python train.py --arch="gmlp" --model="audio embedding model" --dataset="synthesized solo parts of chorales (CocoChorales)" --train_examples=39062 --gain_aug_db=10 --time_shift_ms=100 --input="waveform_16khz" --targets=["instrument"] --num_classes=13 --embedding_dim=64 --norm="layernorm" --mlp_ratio=3 --drop_path=0.1 --wave_strides=[5, 2, 2, 2, 2, 2] --subsampling=2 --layers=14 --width=384 --am_softmax_margin=0.3 --am_softmax_scale=30 --residual_init="none" --optimizer="soap" --beta2=0.99 --lr=0.0018 --beta1=0.9 --shampoo_beta=0.99 --eps=1e-08 --precondition_frequency=25 --max_precond_dim=1536 --one_sided=false --adamw_lr_other_params=0.00094 --grad_clip=1.0 --steps=4000 --batch_size=64 --epochs=6.6 --lr_schedule="linear" --final_lr_fraction=0.05 --warmup_steps=200 --weight_decay=0.2 --adamw_weight_decay_other_params=0
Rows from block 8 of a small audio embedding model, named by matrix and row number. Rows with one number belong to one neuron. Each number is 200 + 20 x the weight over its row's rms, rounded and kept within 0 to 999. All counts start at 0.
After each neuron's rows are labels from the 100 clips, of 14976, where the neuron reaches its largest size: "lies over" is the class under the peak. Only what is clearly more common there than usual is listed. The data: synthesized solo parts of chorales (CocoChorales). In brackets: how many of the 100.
# u: gMLP up (value half) (model.blocks.8.mixer.u.weight, 576x384), inputs 154-230
# v: gMLP up (gate half) (model.blocks.8.mixer.v.weight, 576x384), inputs 154-230
# out: gMLP down (model.blocks.8.mixer.out.weight, 384x576, transposed), outputs 154-230

u.45,170,189,177,215,222,198,159,189,197,194,204,203,209,158,204,198,233,209,175,204,196,210,232,185,227,221,196,193,169,181,173,208,182,184,230,230,207,188,158,213,181,182,227,187,205,213,206,221,191,188,176,228,198,202,210,203,213,202,222,183,189,208,190,175,173,217,229,202,218,178,243,215,186,206,175,204,176
v.45,211,205,189,183,175,218,200,208,218,184,188,168,186,235,219,186,190,214,197,181,218,193,224,196,200,175,204,219,196,203,215,205,191,188,223,177,217,237,231,191,227,152,196,216,186,200,176,175,204,173,182,228,225,167,153,209,169,198,197,204,186,180,196,196,182,186,180,197,191,228,200,238,199,193,180,212,207
out.45,181,214,190,191,199,187,215,197,206,209,198,169,193,241,194,191,194,201,238,213,194,163,174,191,189,177,220,190,207,180,216,211,208,199,200,173,159,165,198,213,216,207,183,232,221,195,185,167,176,207,180,212,188,228,197,215,176,229,224,201,219,152,212,217,187,193,216,231,183,216,193,223,217,189,232,203,226
lies over: B4 (28)

u.474,222,174,192,185,158,208,181,200,213,209,212,179,243,226,221,182,187,200,177,209,205,191,194,194,236,179,207,223,223,206,190,210,173,200,187,171,185,206,188,177,185,212,235,239,214,188,196,229,223,167,219,217,161,197,203,211,173,200,217,191,213,204,204,200,168,177,231,168,204,210,212,173,173,227,198,199,196
v.474,153,190,199,191,204,212,191,202,196,178,238,171,200,249,190,188,185,228,244,196,186,172,176,201,220,207,178,205,187,243,195,210,186,215,194,193,191,201,204,206,204,201,224,215,187,181,198,176,197,188,199,200,207,219,220,199,168,143,169,160,194,213,204,214,215,198,189,220,162,206,206,205,201,232,213,273,191
out.474,232,202,225,259,209,211,202,228,210,219,204,208,166,200,219,216,197,175,220,200,213,192,228,200,226,173,192,180,174,196,214,175,218,194,208,191,202,186,179,195,211,217,182,190,207,229,214,217,204,222,196,198,198,176,237,201,209,168,206,188,180,218,201,179,215,206,178,201,199,188,201,213,217,215,191,177,188
lies over: A#3 (38)

u.194,201,231,199,223,167,226,190,181,187,192,199,195,183,198,198,189,166,225,167,223,203,222,211,261,221,207,152,187,197,198,198,180,184,190,183,178,197,208,179,202,222,186,219,197,210,177,191,158,170,229,214,202,223,204,195,206,169,200,230,176,212,189,211,165,204,184,222,202,187,212,233,190,224,217,217,212,172
v.194,179,192,199,212,201,212,245,212,177,208,234,197,188,211,160,213,215,199,190,195,176,162,173,204,217,187,207,205,188,180,224,181,205,181,194,202,192,174,250,243,221,229,203,147,175,216,197,194,212,175,192,199,197,183,185,161,183,188,224,195,184,218,213,214,212,191,224,217,185,207,171,192,184,185,204,226,152
out.194,216,189,202,151,234,195,202,174,222,222,228,196,216,182,158,193,202,211,195,190,192,199,196,209,159,177,205,208,218,207,207,226,204,215,213,176,183,174,193,194,167,223,205,209,181,216,160,216,225,179,194,189,168,181,181,183,187,202,187,168,214,216,194,203,216,189,191,152,226,195,189,184,221,226,204,216,202
lies over: B4 (28)

u.396,241,184,216,185,202,168,215,232,157,210,206,187,201,181,197,223,199,162,197,234,252,176,206,225,222,184,192,186,171,212,196,212,187,216,182,209,206,220,167,199,178,221,229,187,180,201,197,219,230,212,216,198,209,171,158,217,196,144,213,211,171,194,166,222,203,226,197,179,211,207,181,215,245,206,199,223,190
v.396,213,207,218,203,180,204,225,171,143,148,189,187,175,180,185,236,196,229,186,172,224,219,181,220,203,197,194,201,205,182,212,205,210,172,208,219,169,204,179,229,242,209,203,210,233,217,192,211,227,214,208,205,195,205,191,207,166,210,211,171,215,240,223,171,190,198,209,220,185,224,188,194,218,162,200,196,187
out.396,207,219,176,204,189,169,234,186,183,206,169,201,206,245,187,211,189,198,193,175,189,227,208,194,185,194,180,202,212,173,206,177,224,210,188,197,237,209,153,211,203,164,200,223,228,234,216,204,178,189,168,200,217,234,186,168,219,183,198,216,187,185,156,197,178,194,209,193,181,174,199,170,207,182,213,215,230
lies over: G#4 (25)

u.417,216,204,208,184,193,196,219,184,187,178,208,193,172,169,153,179,204,198,202,202,184,217,203,166,204,183,200,197,214,189,219,208,198,200,187,223,199,160,186,211,204,221,250,199,186,143,208,201,204,177,182,171,166,209,178,152,171,203,189,190,191,197,213,170,205,229,196,195,198,174,175,148,210,208,245,207,230
v.417,187,211,187,185,201,179,247,175,198,236,227,206,224,190,206,181,176,217,191,194,222,206,201,216,208,203,205,199,191,207,188,178,214,214,202,217,220,177,186,205,197,179,186,179,201,188,214,170,221,178,166,158,221,214,206,186,201,185,214,186,206,225,218,225,190,186,165,192,202,193,195,175,192,209,172,216,152
out.417,173,217,191,206,173,217,207,185,194,230,221,185,199,196,198,178,204,202,191,185,224,198,167,211,195,203,212,180,248,197,194,184,206,203,197,195,237,199,194,196,180,175,183,253,183,210,212,189,182,187,227,194,212,185,206,175,201,147,198,201,183,207,197,173,207,226,211,194,190,184,175,247,177,195,235,197,185
lies over: A3 (25)

u.368,158,215,173,188,192,199,217,227,202,205,201,195,273,199,177,223,173,214,198,192,220,202,192,178,189,184,156,203,201,178,232,209,183,226,205,194,216,194,180,188,181,193,209,193,198,205,231,179,205,174,178,198,224,183,199,185,197,193,177,179,211,191,208,241,191,199,258,194,198,199,215,231,203,213,202,211,212
v.368,165,181,206,239,196,220,231,185,181,182,257,216,185,219,208,185,200,189,174,206,208,203,207,184,159,186,214,202,204,217,186,191,190,198,198,217,220,189,183,187,240,229,207,186,166,222,187,226,186,169,207,204,198,181,179,224,187,197,204,219,228,211,169,182,229,193,155,183,189,209,219,196,193,240,190,190,189
out.368,197,188,240,198,192,181,185,176,195,206,191,224,169,202,167,224,221,179,210,216,228,210,229,192,180,204,221,192,217,187,179,210,235,168,202,196,185,203,212,177,217,182,224,186,161,185,186,194,212,183,222,187,193,180,209,179,235,174,199,186,192,230,167,205,216,202,161,227,195,194,211,190,173,206,203,184,157
lies over: D#5 (26)

u.90,213,187,157,241,193,177,229,203,194,214,222,224,203,244,190,212,182,177,172,209,219,214,203,203,193,254,194,201,191,185,196,171,195,233,165,186,160,197,214,183,215,175,203,181,225,191,200,195,250,187,236,191,191,198,195,197,215,200,172,211,147,183,242,192,181,218,200,171,225,183,196,207,177,170,173,181,197
v.90,181,206,185,187,200,181,194,194,160,208,183,226,160,218,187,245,215,208,190,207,227,175,171,205,150,207,157,209,217,151,175,203,134,203,250,181,230,170,196,220,192,192,198,185,205,187,189,192,216,211,213,235,164,217,202,185,194,206,163,187,216,205,204,185,227,206,191,213,178,189,193,208,192,215,172,204,222
out.90,192,208,204,225,188,203,186,198,218,153,222,166,208,190,219,191,217,223,192,225,229,174,213,180,184,155,191,212,220,219,209,197,204,181,209,243,215,203,206,224,229,167,234,210,187,220,197,198,162,203,200,219,183,218,169,212,212,207,153,205,159,196,190,224,183,180,208,190,224,225,196,192,195,199,218,233,205
lies over: D#5 (27)

u.40,200,185,144,193,203,190,189,214,232,183,223,218,186,197,178,216,222,187,174,221,203,209,187,220,178,211,210,187,202,230,225,179,178,194,214,196,215,207,189,194,199,131,220,196,198,178,185,242,197,228,192,187,173,197,212,202,224,211,216,194,191,236,183,200,182,150,212,220,168,204,220,216,184,218,222,192,188
v.40,203,153,212,246,178,216,177,187,220,196,185,215,201,178,191,196,222,206,225,166,239,208,216,189,186,160,196,216,189,167,185,215,203,236,193,199,203,219,234,211,204,212,194,196,204,216,217,204,203,211,207,201,189,204,212,219,192,164,172,198,183,209,204,181,184,238,218,193,236,190,193,210,187,227,192,212,206
out.40,192,210,190,161,225,200,237,213,208,181,188,217,241,213,237,192,202,195,224,186,193,176,181,222,183,206,180,187,169,177,187,200,215,196,221,202,200,185,207,216,169,248,197,161,178,215,203,167,189,178,194,244,207,205,219,177,191,186,192,190,169,197,195,227,198,220,237,191,192,172,230,219,207,176,204,233,197
lies over: D#5 (30)

u.287,206,204,226,197,185,186,210,210,235,223,204,185,202,220,204,258,234,210,179,182,196,211,214,221,237,199,180,188,217,190,211,235,210,186,225,194,163,221,168,237,228,188,231,211,195,169,206,188,199,187,203,188,174,196,229,227,204,195,241,175,156,202,198,232,199,194,199,185,176,200,200,209,194,210,173,189,183
v.287,212,219,192,207,219,184,170,203,177,215,206,209,230,153,188,189,199,207,213,190,198,205,166,221,187,179,190,200,202,216,164,204,203,189,194,205,209,202,181,223,176,194,195,181,215,199,174,177,198,220,203,197,203,170,169,163,202,216,211,197,190,198,212,201,187,168,203,208,173,216,223,196,232,185,173,198,191
out.287,222,199,202,192,209,225,175,201,218,168,185,203,172,191,198,181,182,245,210,169,208,196,180,164,197,199,215,237,197,197,174,207,175,221,218,196,215,195,222,167,179,194,202,218,228,219,202,194,187,204,190,188,215,181,232,201,237,198,193,206,229,195,177,180,229,228,172,205,200,188,225,210,185,221,218,194,177
lies over: F4 (34)

u.167,215,181,188,223,202,146,207,218,194,192,204,214,209,164,192,199,240,231,198,167,180,200,202,209,210,224,186,203,208,195,184,153,185,172,195,177,156,185,216,221,207,247,209,188,225,178,223,229,184,250,237,210,198,193,218,217,180,186,204,193,185,206,185,199,191,190,209,225,219,203,194,193,196,232,228,203,214
v.167,181,188,228,184,216,217,219,210,188,241,219,197,167,181,178,203,196,210,199,211,196,219,186,202,172,186,211,192,167,222,235,220,205,187,228,197,223,204,205,182,192,219,210,166,232,187,210,219,234,239,195,199,219,210,183,196,202,193,208,241,182,215,206,184,224,208,224,204,226,176,200,161,193,226,185,235,230
out.167,212,190,206,188,171,170,190,158,214,241,181,224,201,195,221,200,176,179,224,184,205,197,223,175,175,203,197,182,243,234,207,224,220,214,206,188,239,209,201,216,221,224,200,189,237,174,180,209,188,230,184,201,206,195,236,174,197,209,203,204,200,223,214,198,208,159,188,183,197,228,238,192,235,206,160,147,227
lies over: D#5 (37)

u.221,223,228,205,193,201,188,207,206,195,203,202,230,169,181,225,193,211,207,197,190,196,221,176,227,205,196,208,212,163,196,173,184,180,205,205,224,204,213,224,224,255,196,191,197,200,206,209,164,202,233,222,219,206,172,192,207,235,166,207,223,223,193,189,200,220,214,193,208,185,182,200,197,181,219,199,207,169
v.221,183,199,209,194,174,226,195,215,220,180,207,191,170,225,215,244,179,205,239,174,199,182,216,161,211,204,194,166,234,203,180,190,176,191,217,185,155,182,193,222,198,191,225,202,186,157,206,194,217,206,206,242,235,211,192,228,205,163,204,202,185,227,221,185,191,220,222,183,223,185,214,221,219,181,219,231,224
out.221,244,172,192,196,180,185,164,196,207,224,185,175,203,229,214,210,219,202,190,210,185,169,223,189,184,196,197,184,225,187,208,186,257,198,204,211,180,172,190,215,158,191,181,221,210,156,199,241,205,239,215,200,203,195,209,185,204,216,204,163,177,184,200,206,205,194,196,220,199,191,172,215,183,235,212,197,205
lies over: F4 (27)

u.104,245,230,206,168,200,210,241,184,241,198,189,207,260,152,192,169,170,208,205,200,203,157,201,153,209,191,203,229,200,214,199,178,190,200,174,173,216,143,203,219,196,210,173,196,198,200,214,223,225,184,215,209,209,194,205,194,172,174,226,185,194,241,184,197,165,185,212,186,195,200,176,204,216,160,207,189,192
v.104,206,187,194,168,198,235,185,235,200,180,209,206,216,164,196,200,215,230,198,205,191,172,190,199,205,198,176,203,173,193,205,205,164,194,200,182,220,182,188,183,196,211,214,175,202,223,197,202,224,179,202,183,182,201,204,171,211,214,224,225,228,153,213,195,209,212,205,218,233,188,225,169,209,214,175,188,207
out.104,177,202,200,214,219,218,169,185,181,206,225,180,194,205,213,215,194,208,172,179,230,248,177,207,191,200,228,177,230,203,207,215,200,211,175,228,190,219,212,187,213,182,150,148,230,229,238,199,219,197,219,191,189,210,200,187,190,205,150,175,185,219,188,179,201,201,235,241,233,201,163,175,192,189,154,220,225
lies over: A#3 (25)

u.181,195,200,199,185,201,206,205,168,227,195,170,217,204,229,198,208,214,213,223,192,185,214,221,166,193,168,205,199,182,189,214,212,192,195,217,183,192,219,238,228,173,197,171,169,196,158,211,199,187,176,188,162,209,202,220,185,221,201,210,194,177,215,205,203,207,173,177,194,199,220,199,179,177,195,223,200,192
v.181,211,189,192,208,192,182,178,203,227,178,203,228,220,236,212,191,166,162,158,179,182,214,206,206,192,191,188,201,188,182,208,199,213,208,189,214,212,243,204,196,134,195,182,199,185,207,175,206,203,181,222,242,205,188,185,179,228,160,188,201,203,186,215,182,220,212,190,208,225,215,221,191,184,232,231,186,210
out.181,173,209,172,191,218,207,203,191,193,209,178,204,188,201,226,204,182,195,204,204,224,197,220,184,218,170,227,235,216,169,198,206,195,225,187,189,216,212,218,181,208,178,185,172,169,205,218,192,224,218,181,189,201,164,200,178,216,200,199,195,205,210,213,216,209,194,186,245,176,175,238,203,208,215,208,190,216
lies over: A#3 (32)

u.234,193,193,201,217,170,156,231,193,174,228,155,190,148,246,205,217,226,207,196,212,187,207,214,192,219,197,197,193,215,166,198,203,247,230,182,164,217,230,173,153,205,206,216,197,214,209,194,206,197,165,182,202,210,179,218,231,212,192,173,222,231,194,184,199,192,193,212,181,208,182,176,196,201,197,172,209,215
v.234,154,152,172,180,240,215,220,200,182,228,216,229,216,211,204,189,220,170,197,172,199,172,193,197,190,160,233,215,198,178,231,196,218,206,194,209,186,185,188,196,190,193,206,207,205,222,221,194,204,206,195,199,200,171,229,201,169,221,182,195,214,201,204,195,154,206,216,215,191,220,208,216,161,203,196,197,205
out.234,229,186,198,221,234,214,193,220,159,164,191,194,189,190,209,169,209,195,183,208,177,194,196,171,194,176,185,220,223,204,220,224,156,190,217,207,191,203,203,190,201,203,165,190,181,210,218,227,168,210,215,193,198,201,200,220,208,222,232,163,176,171,199,197,175,204,171,205,201,180,193,180,198,194,183,201,198
lies over: A3 (28)

u.491,187,254,176,181,200,235,212,191,208,165,204,193,205,241,198,177,193,183,239,204,161,210,185,207,202,207,227,190,176,197,186,182,194,181,214,154,218,203,192,194,190,175,214,188,195,186,186,185,182,204,206,207,190,240,162,180,185,223,193,201,190,191,184,211,236,198,196,232,207,179,184,190,224,203,236,187,223
v.491,189,186,200,199,166,179,206,219,205,185,205,198,190,180,225,158,204,244,181,207,187,208,206,197,184,176,208,217,207,180,202,223,214,235,196,190,192,220,221,211,171,206,241,177,182,201,188,206,175,198,197,188,183,199,203,197,240,233,184,195,182,233,191,220,188,223,216,196,219,200,211,176,201,222,216,196,210
out.491,188,187,201,210,175,189,192,241,190,201,214,190,224,210,214,233,163,211,183,192,189,189,198,183,171,197,182,192,216,200,189,205,197,229,230,213,191,211,224,169,216,209,174,199,208,240,212,202,217,157,189,197,244,176,197,195,207,181,192,180,195,195,186,222,188,206,239,209,172,189,172,207,195,185,181,213,210
lies over: G#4 (25)

u.361,162,233,221,213,163,206,206,214,206,188,183,224,213,226,169,200,223,201,227,225,225,176,205,172,205,165,231,205,213,168,190,214,201,225,225,184,196,164,195,187,215,182,233,190,193,198,196,179,196,182,231,222,207,185,199,171,251,210,233,198,222,236,196,194,188,209,215,204,209,212,179,199,207,201,170,197,214
v.361,183,159,204,234,217,218,233,191,204,219,212,214,206,199,200,228,209,239,233,167,218,217,234,228,198,232,171,169,209,201,227,212,184,230,174,176,212,218,198,217,206,193,207,219,217,159,220,174,199,218,210,220,174,194,200,220,173,157,211,167,186,196,203,186,216,232,216,186,197,203,183,215,230,197,204,186,221
out.361,226,189,199,195,173,181,199,168,205,214,203,190,228,212,222,188,177,213,220,168,201,194,170,202,203,207,176,198,206,213,235,191,224,173,178,202,191,191,193,199,186,219,209,203,201,190,208,233,201,172,203,216,196,194,182,220,215,216,193,227,191,206,192,204,192,215,240,232,218,221,209,180,176,190,184,225,220
lies over: F4 (25)

u.224,185,188,195,200,172,191,196,168,182,207,190,198,194,191,204,189,184,232,240,207,161,192,190,198,193,227,214,211,256,194,207,189,162,198,217,192,166,202,202,216,238,205,214,186,223,217,205,198,208,189,216,221,227,209,183,202,204,193,203,233,147,207,209,202,189,208,190,199,220,246,210,195,232,209,218,196,182
v.224,194,191,187,222,234,198,192,196,212,180,168,165,202,215,177,195,186,231,223,220,251,179,202,170,207,174,182,189,219,188,195,223,211,195,228,239,209,220,220,203,204,227,171,169,193,195,172,220,248,196,209,184,205,199,202,158,226,203,222,197,203,184,184,245,183,207,228,193,218,173,195,216,190,222,194,193,172
out.224,193,199,217,213,180,201,189,261,215,206,244,155,203,196,229,180,182,202,177,196,180,162,222,201,195,220,140,197,220,192,199,196,192,202,197,183,226,222,223,245,187,179,181,178,206,197,209,168,161,182,214,222,184,226,208,197,185,236,174,200,177,203,221,207,187,197,235,222,190,207,150,222,209,187,230,216,210
lies over: B4 (29)

u.210,176,194,204,170,193,211,206,218,241,205,211,194,203,231,161,216,180,214,205,182,208,205,197,239,219,197,199,202,175,222,210,179,224,222,179,157,172,232,176,210,194,228,163,193,201,221,237,211,225,183,214,190,208,166,213,171,216,185,206,205,184,201,204,170,201,209,248,218,215,175,179,221,195,224,195,236,222
v.210,204,218,202,202,212,212,193,177,186,189,206,191,201,202,234,173,198,201,192,162,195,181,191,201,207,200,186,212,201,172,195,200,165,198,168,215,158,177,212,225,200,184,196,221,197,225,226,207,218,190,237,203,156,193,231,195,206,248,209,196,203,197,198,210,208,181,212,191,217,194,193,152,207,204,198,198,184
out.210,208,232,229,205,169,209,228,179,223,203,207,216,200,190,207,193,215,184,179,220,196,186,214,162,206,176,199,173,211,213,193,222,213,165,198,209,222,206,222,236,231,191,228,168,204,153,184,215,181,243,200,192,221,202,216,217,207,205,168,210,196,194,176,160,198,235,171,150,198,219,196,213,214,189,223,192,194
lies over: B3 (25)

u.373,154,222,210,148,177,176,186,186,210,201,186,195,170,240,163,171,175,225,161,204,229,189,182,212,191,206,184,196,185,169,210,200,195,207,195,181,219,202,205,185,227,217,208,168,199,203,216,191,184,234,208,185,212,215,210,202,216,181,220,192,193,200,197,220,213,182,187,207,187,179,184,200,203,223,204,197,219
v.373,205,188,210,201,198,194,173,185,162,187,206,174,217,177,188,175,198,181,229,169,220,227,242,188,189,224,174,202,202,167,183,208,206,191,204,161,193,247,235,191,212,214,197,181,195,199,193,187,200,159,220,224,200,197,208,184,199,221,174,207,189,207,194,183,175,198,214,215,186,194,227,202,184,213,185,213,199
out.373,191,178,202,210,163,213,182,179,202,175,158,167,189,190,176,202,201,176,181,217,209,188,227,202,216,194,191,170,223,206,204,215,188,152,188,180,203,183,204,178,208,171,151,220,186,187,184,197,205,164,166,221,199,183,209,188,180,249,172,188,239,187,184,213,213,220,230,213,207,179,233,210,186,178,164,231,204
lies over: B3 (35)

u.555,214,188,226,210,189,172,199,213,227,168,188,176,217,201,197,234,201,218,213,210,211,185,180,208,223,198,196,215,171,193,192,198,157,248,192,163,210,205,212,174,242,209,215,216,205,216,199,222,238,200,181,212,174,197,193,228,200,232,186,193,211,180,180,193,211,183,199,213,200,216,227,241,197,213,176,220,199
v.555,228,217,208,181,202,158,187,177,196,182,201,194,177,178,189,210,209,201,207,187,220,189,210,231,206,194,219,215,191,178,188,195,179,176,224,204,194,191,221,189,194,187,183,208,199,223,192,187,209,219,231,222,185,217,226,194,204,198,195,213,203,191,223,200,201,143,194,235,198,183,216,170,187,182,190,190,176
out.555,213,215,172,191,213,196,176,195,190,183,217,227,175,215,187,189,204,219,227,208,211,225,215,216,188,187,190,208,215,243,180,171,205,152,215,233,167,201,189,227,180,191,227,201,206,199,180,205,204,190,198,194,261,200,189,198,197,212,165,174,200,207,212,222,196,200,198,218,204,235,181,206,212,200,171,199,213
lies over: D#5 (36)

u.444,208,189,173,213,209,214,211,174,196,233,183,221,223,183,157,220,184,219,208,188,227,171,199,209,149,214,196,210,207,200,187,226,190,202,213,203,224,193,223,204,202,167,208,202,217,181,220,215,172,176,184,228,189,207,205,200,222,211,222,206,203,227,218,250,213,238,161,226,167,173,204,216,169,210,194,196,214
v.444,164,194,218,208,184,219,200,219,267,232,222,211,229,160,191,187,190,183,169,197,213,213,222,195,196,177,206,182,196,191,227,246,221,214,209,190,190,196,197,212,176,194,194,180,183,188,224,204,196,196,181,177,179,235,199,192,197,234,188,183,181,223,181,216,200,213,203,211,216,220,197,218,211,221,194,195,202
out.444,208,203,189,191,184,203,205,211,221,201,176,215,171,205,171,214,247,210,260,202,205,202,172,207,193,188,199,193,220,164,205,213,194,197,219,191,207,235,213,195,208,196,191,191,205,202,205,198,179,188,224,200,185,184,214,160,176,186,206,218,197,205,221,185,214,183,178,218,196,220,201,214,222,227,219,247,224
lies over: B3 (48)

u.355,162,224,194,193,214,194,198,205,226,209,187,185,205,178,192,209,196,181,176,195,193,199,221,208,222,195,182,228,214,203,183,203,169,183,205,163,209,179,190,222,165,200,186,168,201,213,201,187,180,188,193,234,210,191,194,175,156,208,198,173,191,217,186,220,241,197,227,217,200,208,196,196,180,164,213,197,235
v.355,205,187,163,194,239,182,160,207,193,194,229,180,158,188,194,223,210,186,215,186,199,212,204,184,239,183,196,208,178,205,204,179,180,227,212,197,203,228,193,231,202,200,207,201,210,204,201,180,205,159,224,197,205,204,179,235,177,193,236,182,187,233,195,194,217,198,213,217,208,205,208,205,221,193,237,218,181
out.355,167,178,145,170,178,211,173,190,240,166,195,181,143,219,144,156,150,210,197,217,192,232,173,204,176,211,198,165,241,180,180,184,213,196,209,226,210,190,206,186,212,187,185,203,202,193,204,167,182,222,194,186,193,181,190,263,199,203,216,229,175,178,178,197,200,211,187,235,187,205,211,221,174,218,216,186,193
lies over: B4 (26)

u.327,186,216,176,214,215,170,193,185,195,173,195,209,197,206,199,208,207,191,206,176,205,192,211,204,194,224,233,205,189,220,218,148,163,193,198,185,214,230,207,179,172,199,269,232,224,202,209,207,194,240,201,210,195,209,197,229,179,162,195,196,207,176,215,196,197,202,199,211,213,185,206,198,219,192,194,188,223
v.327,184,233,201,191,203,209,187,236,155,179,220,213,202,203,176,201,201,190,200,183,219,181,210,193,214,209,213,199,212,182,223,178,197,168,218,222,232,223,200,213,162,179,216,233,217,200,202,172,230,215,220,213,207,196,187,223,206,208,180,210,187,174,183,234,167,241,197,205,208,180,235,141,225,204,202,191,201
out.327,191,193,187,186,201,206,210,199,232,200,188,189,215,166,191,238,210,187,209,210,177,187,186,208,183,210,159,186,177,201,185,193,217,217,159,219,152,169,191,185,177,250,200,206,210,192,207,206,193,184,194,214,173,182,198,206,199,183,217,224,214,206,219,199,201,176,174,185,158,201,208,201,211,213,177,212,181
lies over: B4 (27)

u.219,197,155,221,197,206,201,214,212,221,204,195,240,188,187,182,175,203,167,207,188,162,190,190,195,182,185,234,204,202,175,172,195,232,199,202,174,209,179,190,185,217,211,194,202,199,182,221,195,207,208,219,207,163,211,217,189,194,200,205,228,206,250,217,200,185,207,166,176,164,225,183,189,184,181,250,219,192
v.219,216,184,204,178,195,209,183,192,196,195,251,268,238,223,175,213,199,188,187,208,197,192,217,217,170,182,201,191,203,217,226,193,228,184,214,196,201,187,184,195,183,207,201,198,173,180,207,203,210,206,205,194,192,224,180,206,183,189,193,188,227,203,171,254,206,195,214,213,219,211,218,193,220,215,196,187,211
out.219,180,195,206,191,209,177,204,174,181,207,190,229,220,167,200,179,197,228,199,192,204,241,230,221,191,200,191,187,218,192,182,179,186,170,202,205,229,225,186,190,188,212,201,173,247,208,199,205,211,183,206,203,216,198,176,212,188,178,188,187,198,185,175,172,189,171,205,178,206,214,204,207,196,219,224,210,195
lies over: A#3 (25)

u.255,186,182,211,202,207,203,184,160,187,191,189,178,223,226,216,222,213,197,187,183,197,186,256,221,194,200,210,213,204,203,168,200,166,212,185,184,268,232,227,205,202,198,170,182,204,190,205,225,196,194,207,205,203,214,236,185,203,199,205,218,183,206,162,240,173,191,213,214,158,195,206,196,220,223,226,181,250
v.255,215,222,214,196,168,241,226,190,214,188,198,158,228,200,180,197,159,165,189,199,203,201,146,227,191,212,200,205,207,190,213,211,218,200,187,182,187,226,209,171,203,194,219,180,184,155,214,220,209,192,236,192,192,174,212,195,210,203,211,185,215,180,183,169,173,166,190,210,238,206,210,241,193,207,213,203,179
out.255,196,185,176,227,210,225,217,237,202,197,224,210,187,185,187,230,217,199,223,176,174,181,203,213,193,230,195,206,158,204,210,209,201,224,226,178,200,181,192,201,222,183,204,168,204,224,231,212,235,176,184,216,209,221,207,214,168,198,211,184,206,206,192,198,212,157,221,204,210,175,226,204,198,177,239,211,193
lies over: A#3 (26)

u.286,212,228,213,200,204,193,212,184,205,196,185,219,209,197,182,234,206,237,204,178,190,224,208,187,195,230,163,216,180,175,187,208,223,222,218,205,201,183,200,183,198,180,222,207,199,208,205,215,184,159,183,213,174,197,175,205,189,193,222,186,202,207,210,214,180,157,198,207,171,180,178,230,209,197,179,210,195
v.286,210,217,208,191,207,219,228,196,196,225,174,224,187,192,177,202,195,195,245,179,214,226,216,226,167,182,249,160,194,167,189,185,188,206,182,205,199,193,211,215,211,270,154,197,204,187,226,219,219,199,177,207,198,196,204,202,170,173,197,227,194,222,168,170,205,203,193,222,215,166,168,235,196,197,197,219,222
out.286,212,205,193,188,180,234,179,236,206,234,208,181,218,230,214,159,231,216,225,194,197,227,196,222,189,204,228,205,217,218,181,184,175,163,249,229,214,183,166,201,218,209,193,203,215,156,212,219,221,204,182,198,183,153,176,176,200,185,203,211,222,207,189,187,197,202,203,231,217,178,174,177,202,215,203,240,239
lies over: A#3 (25)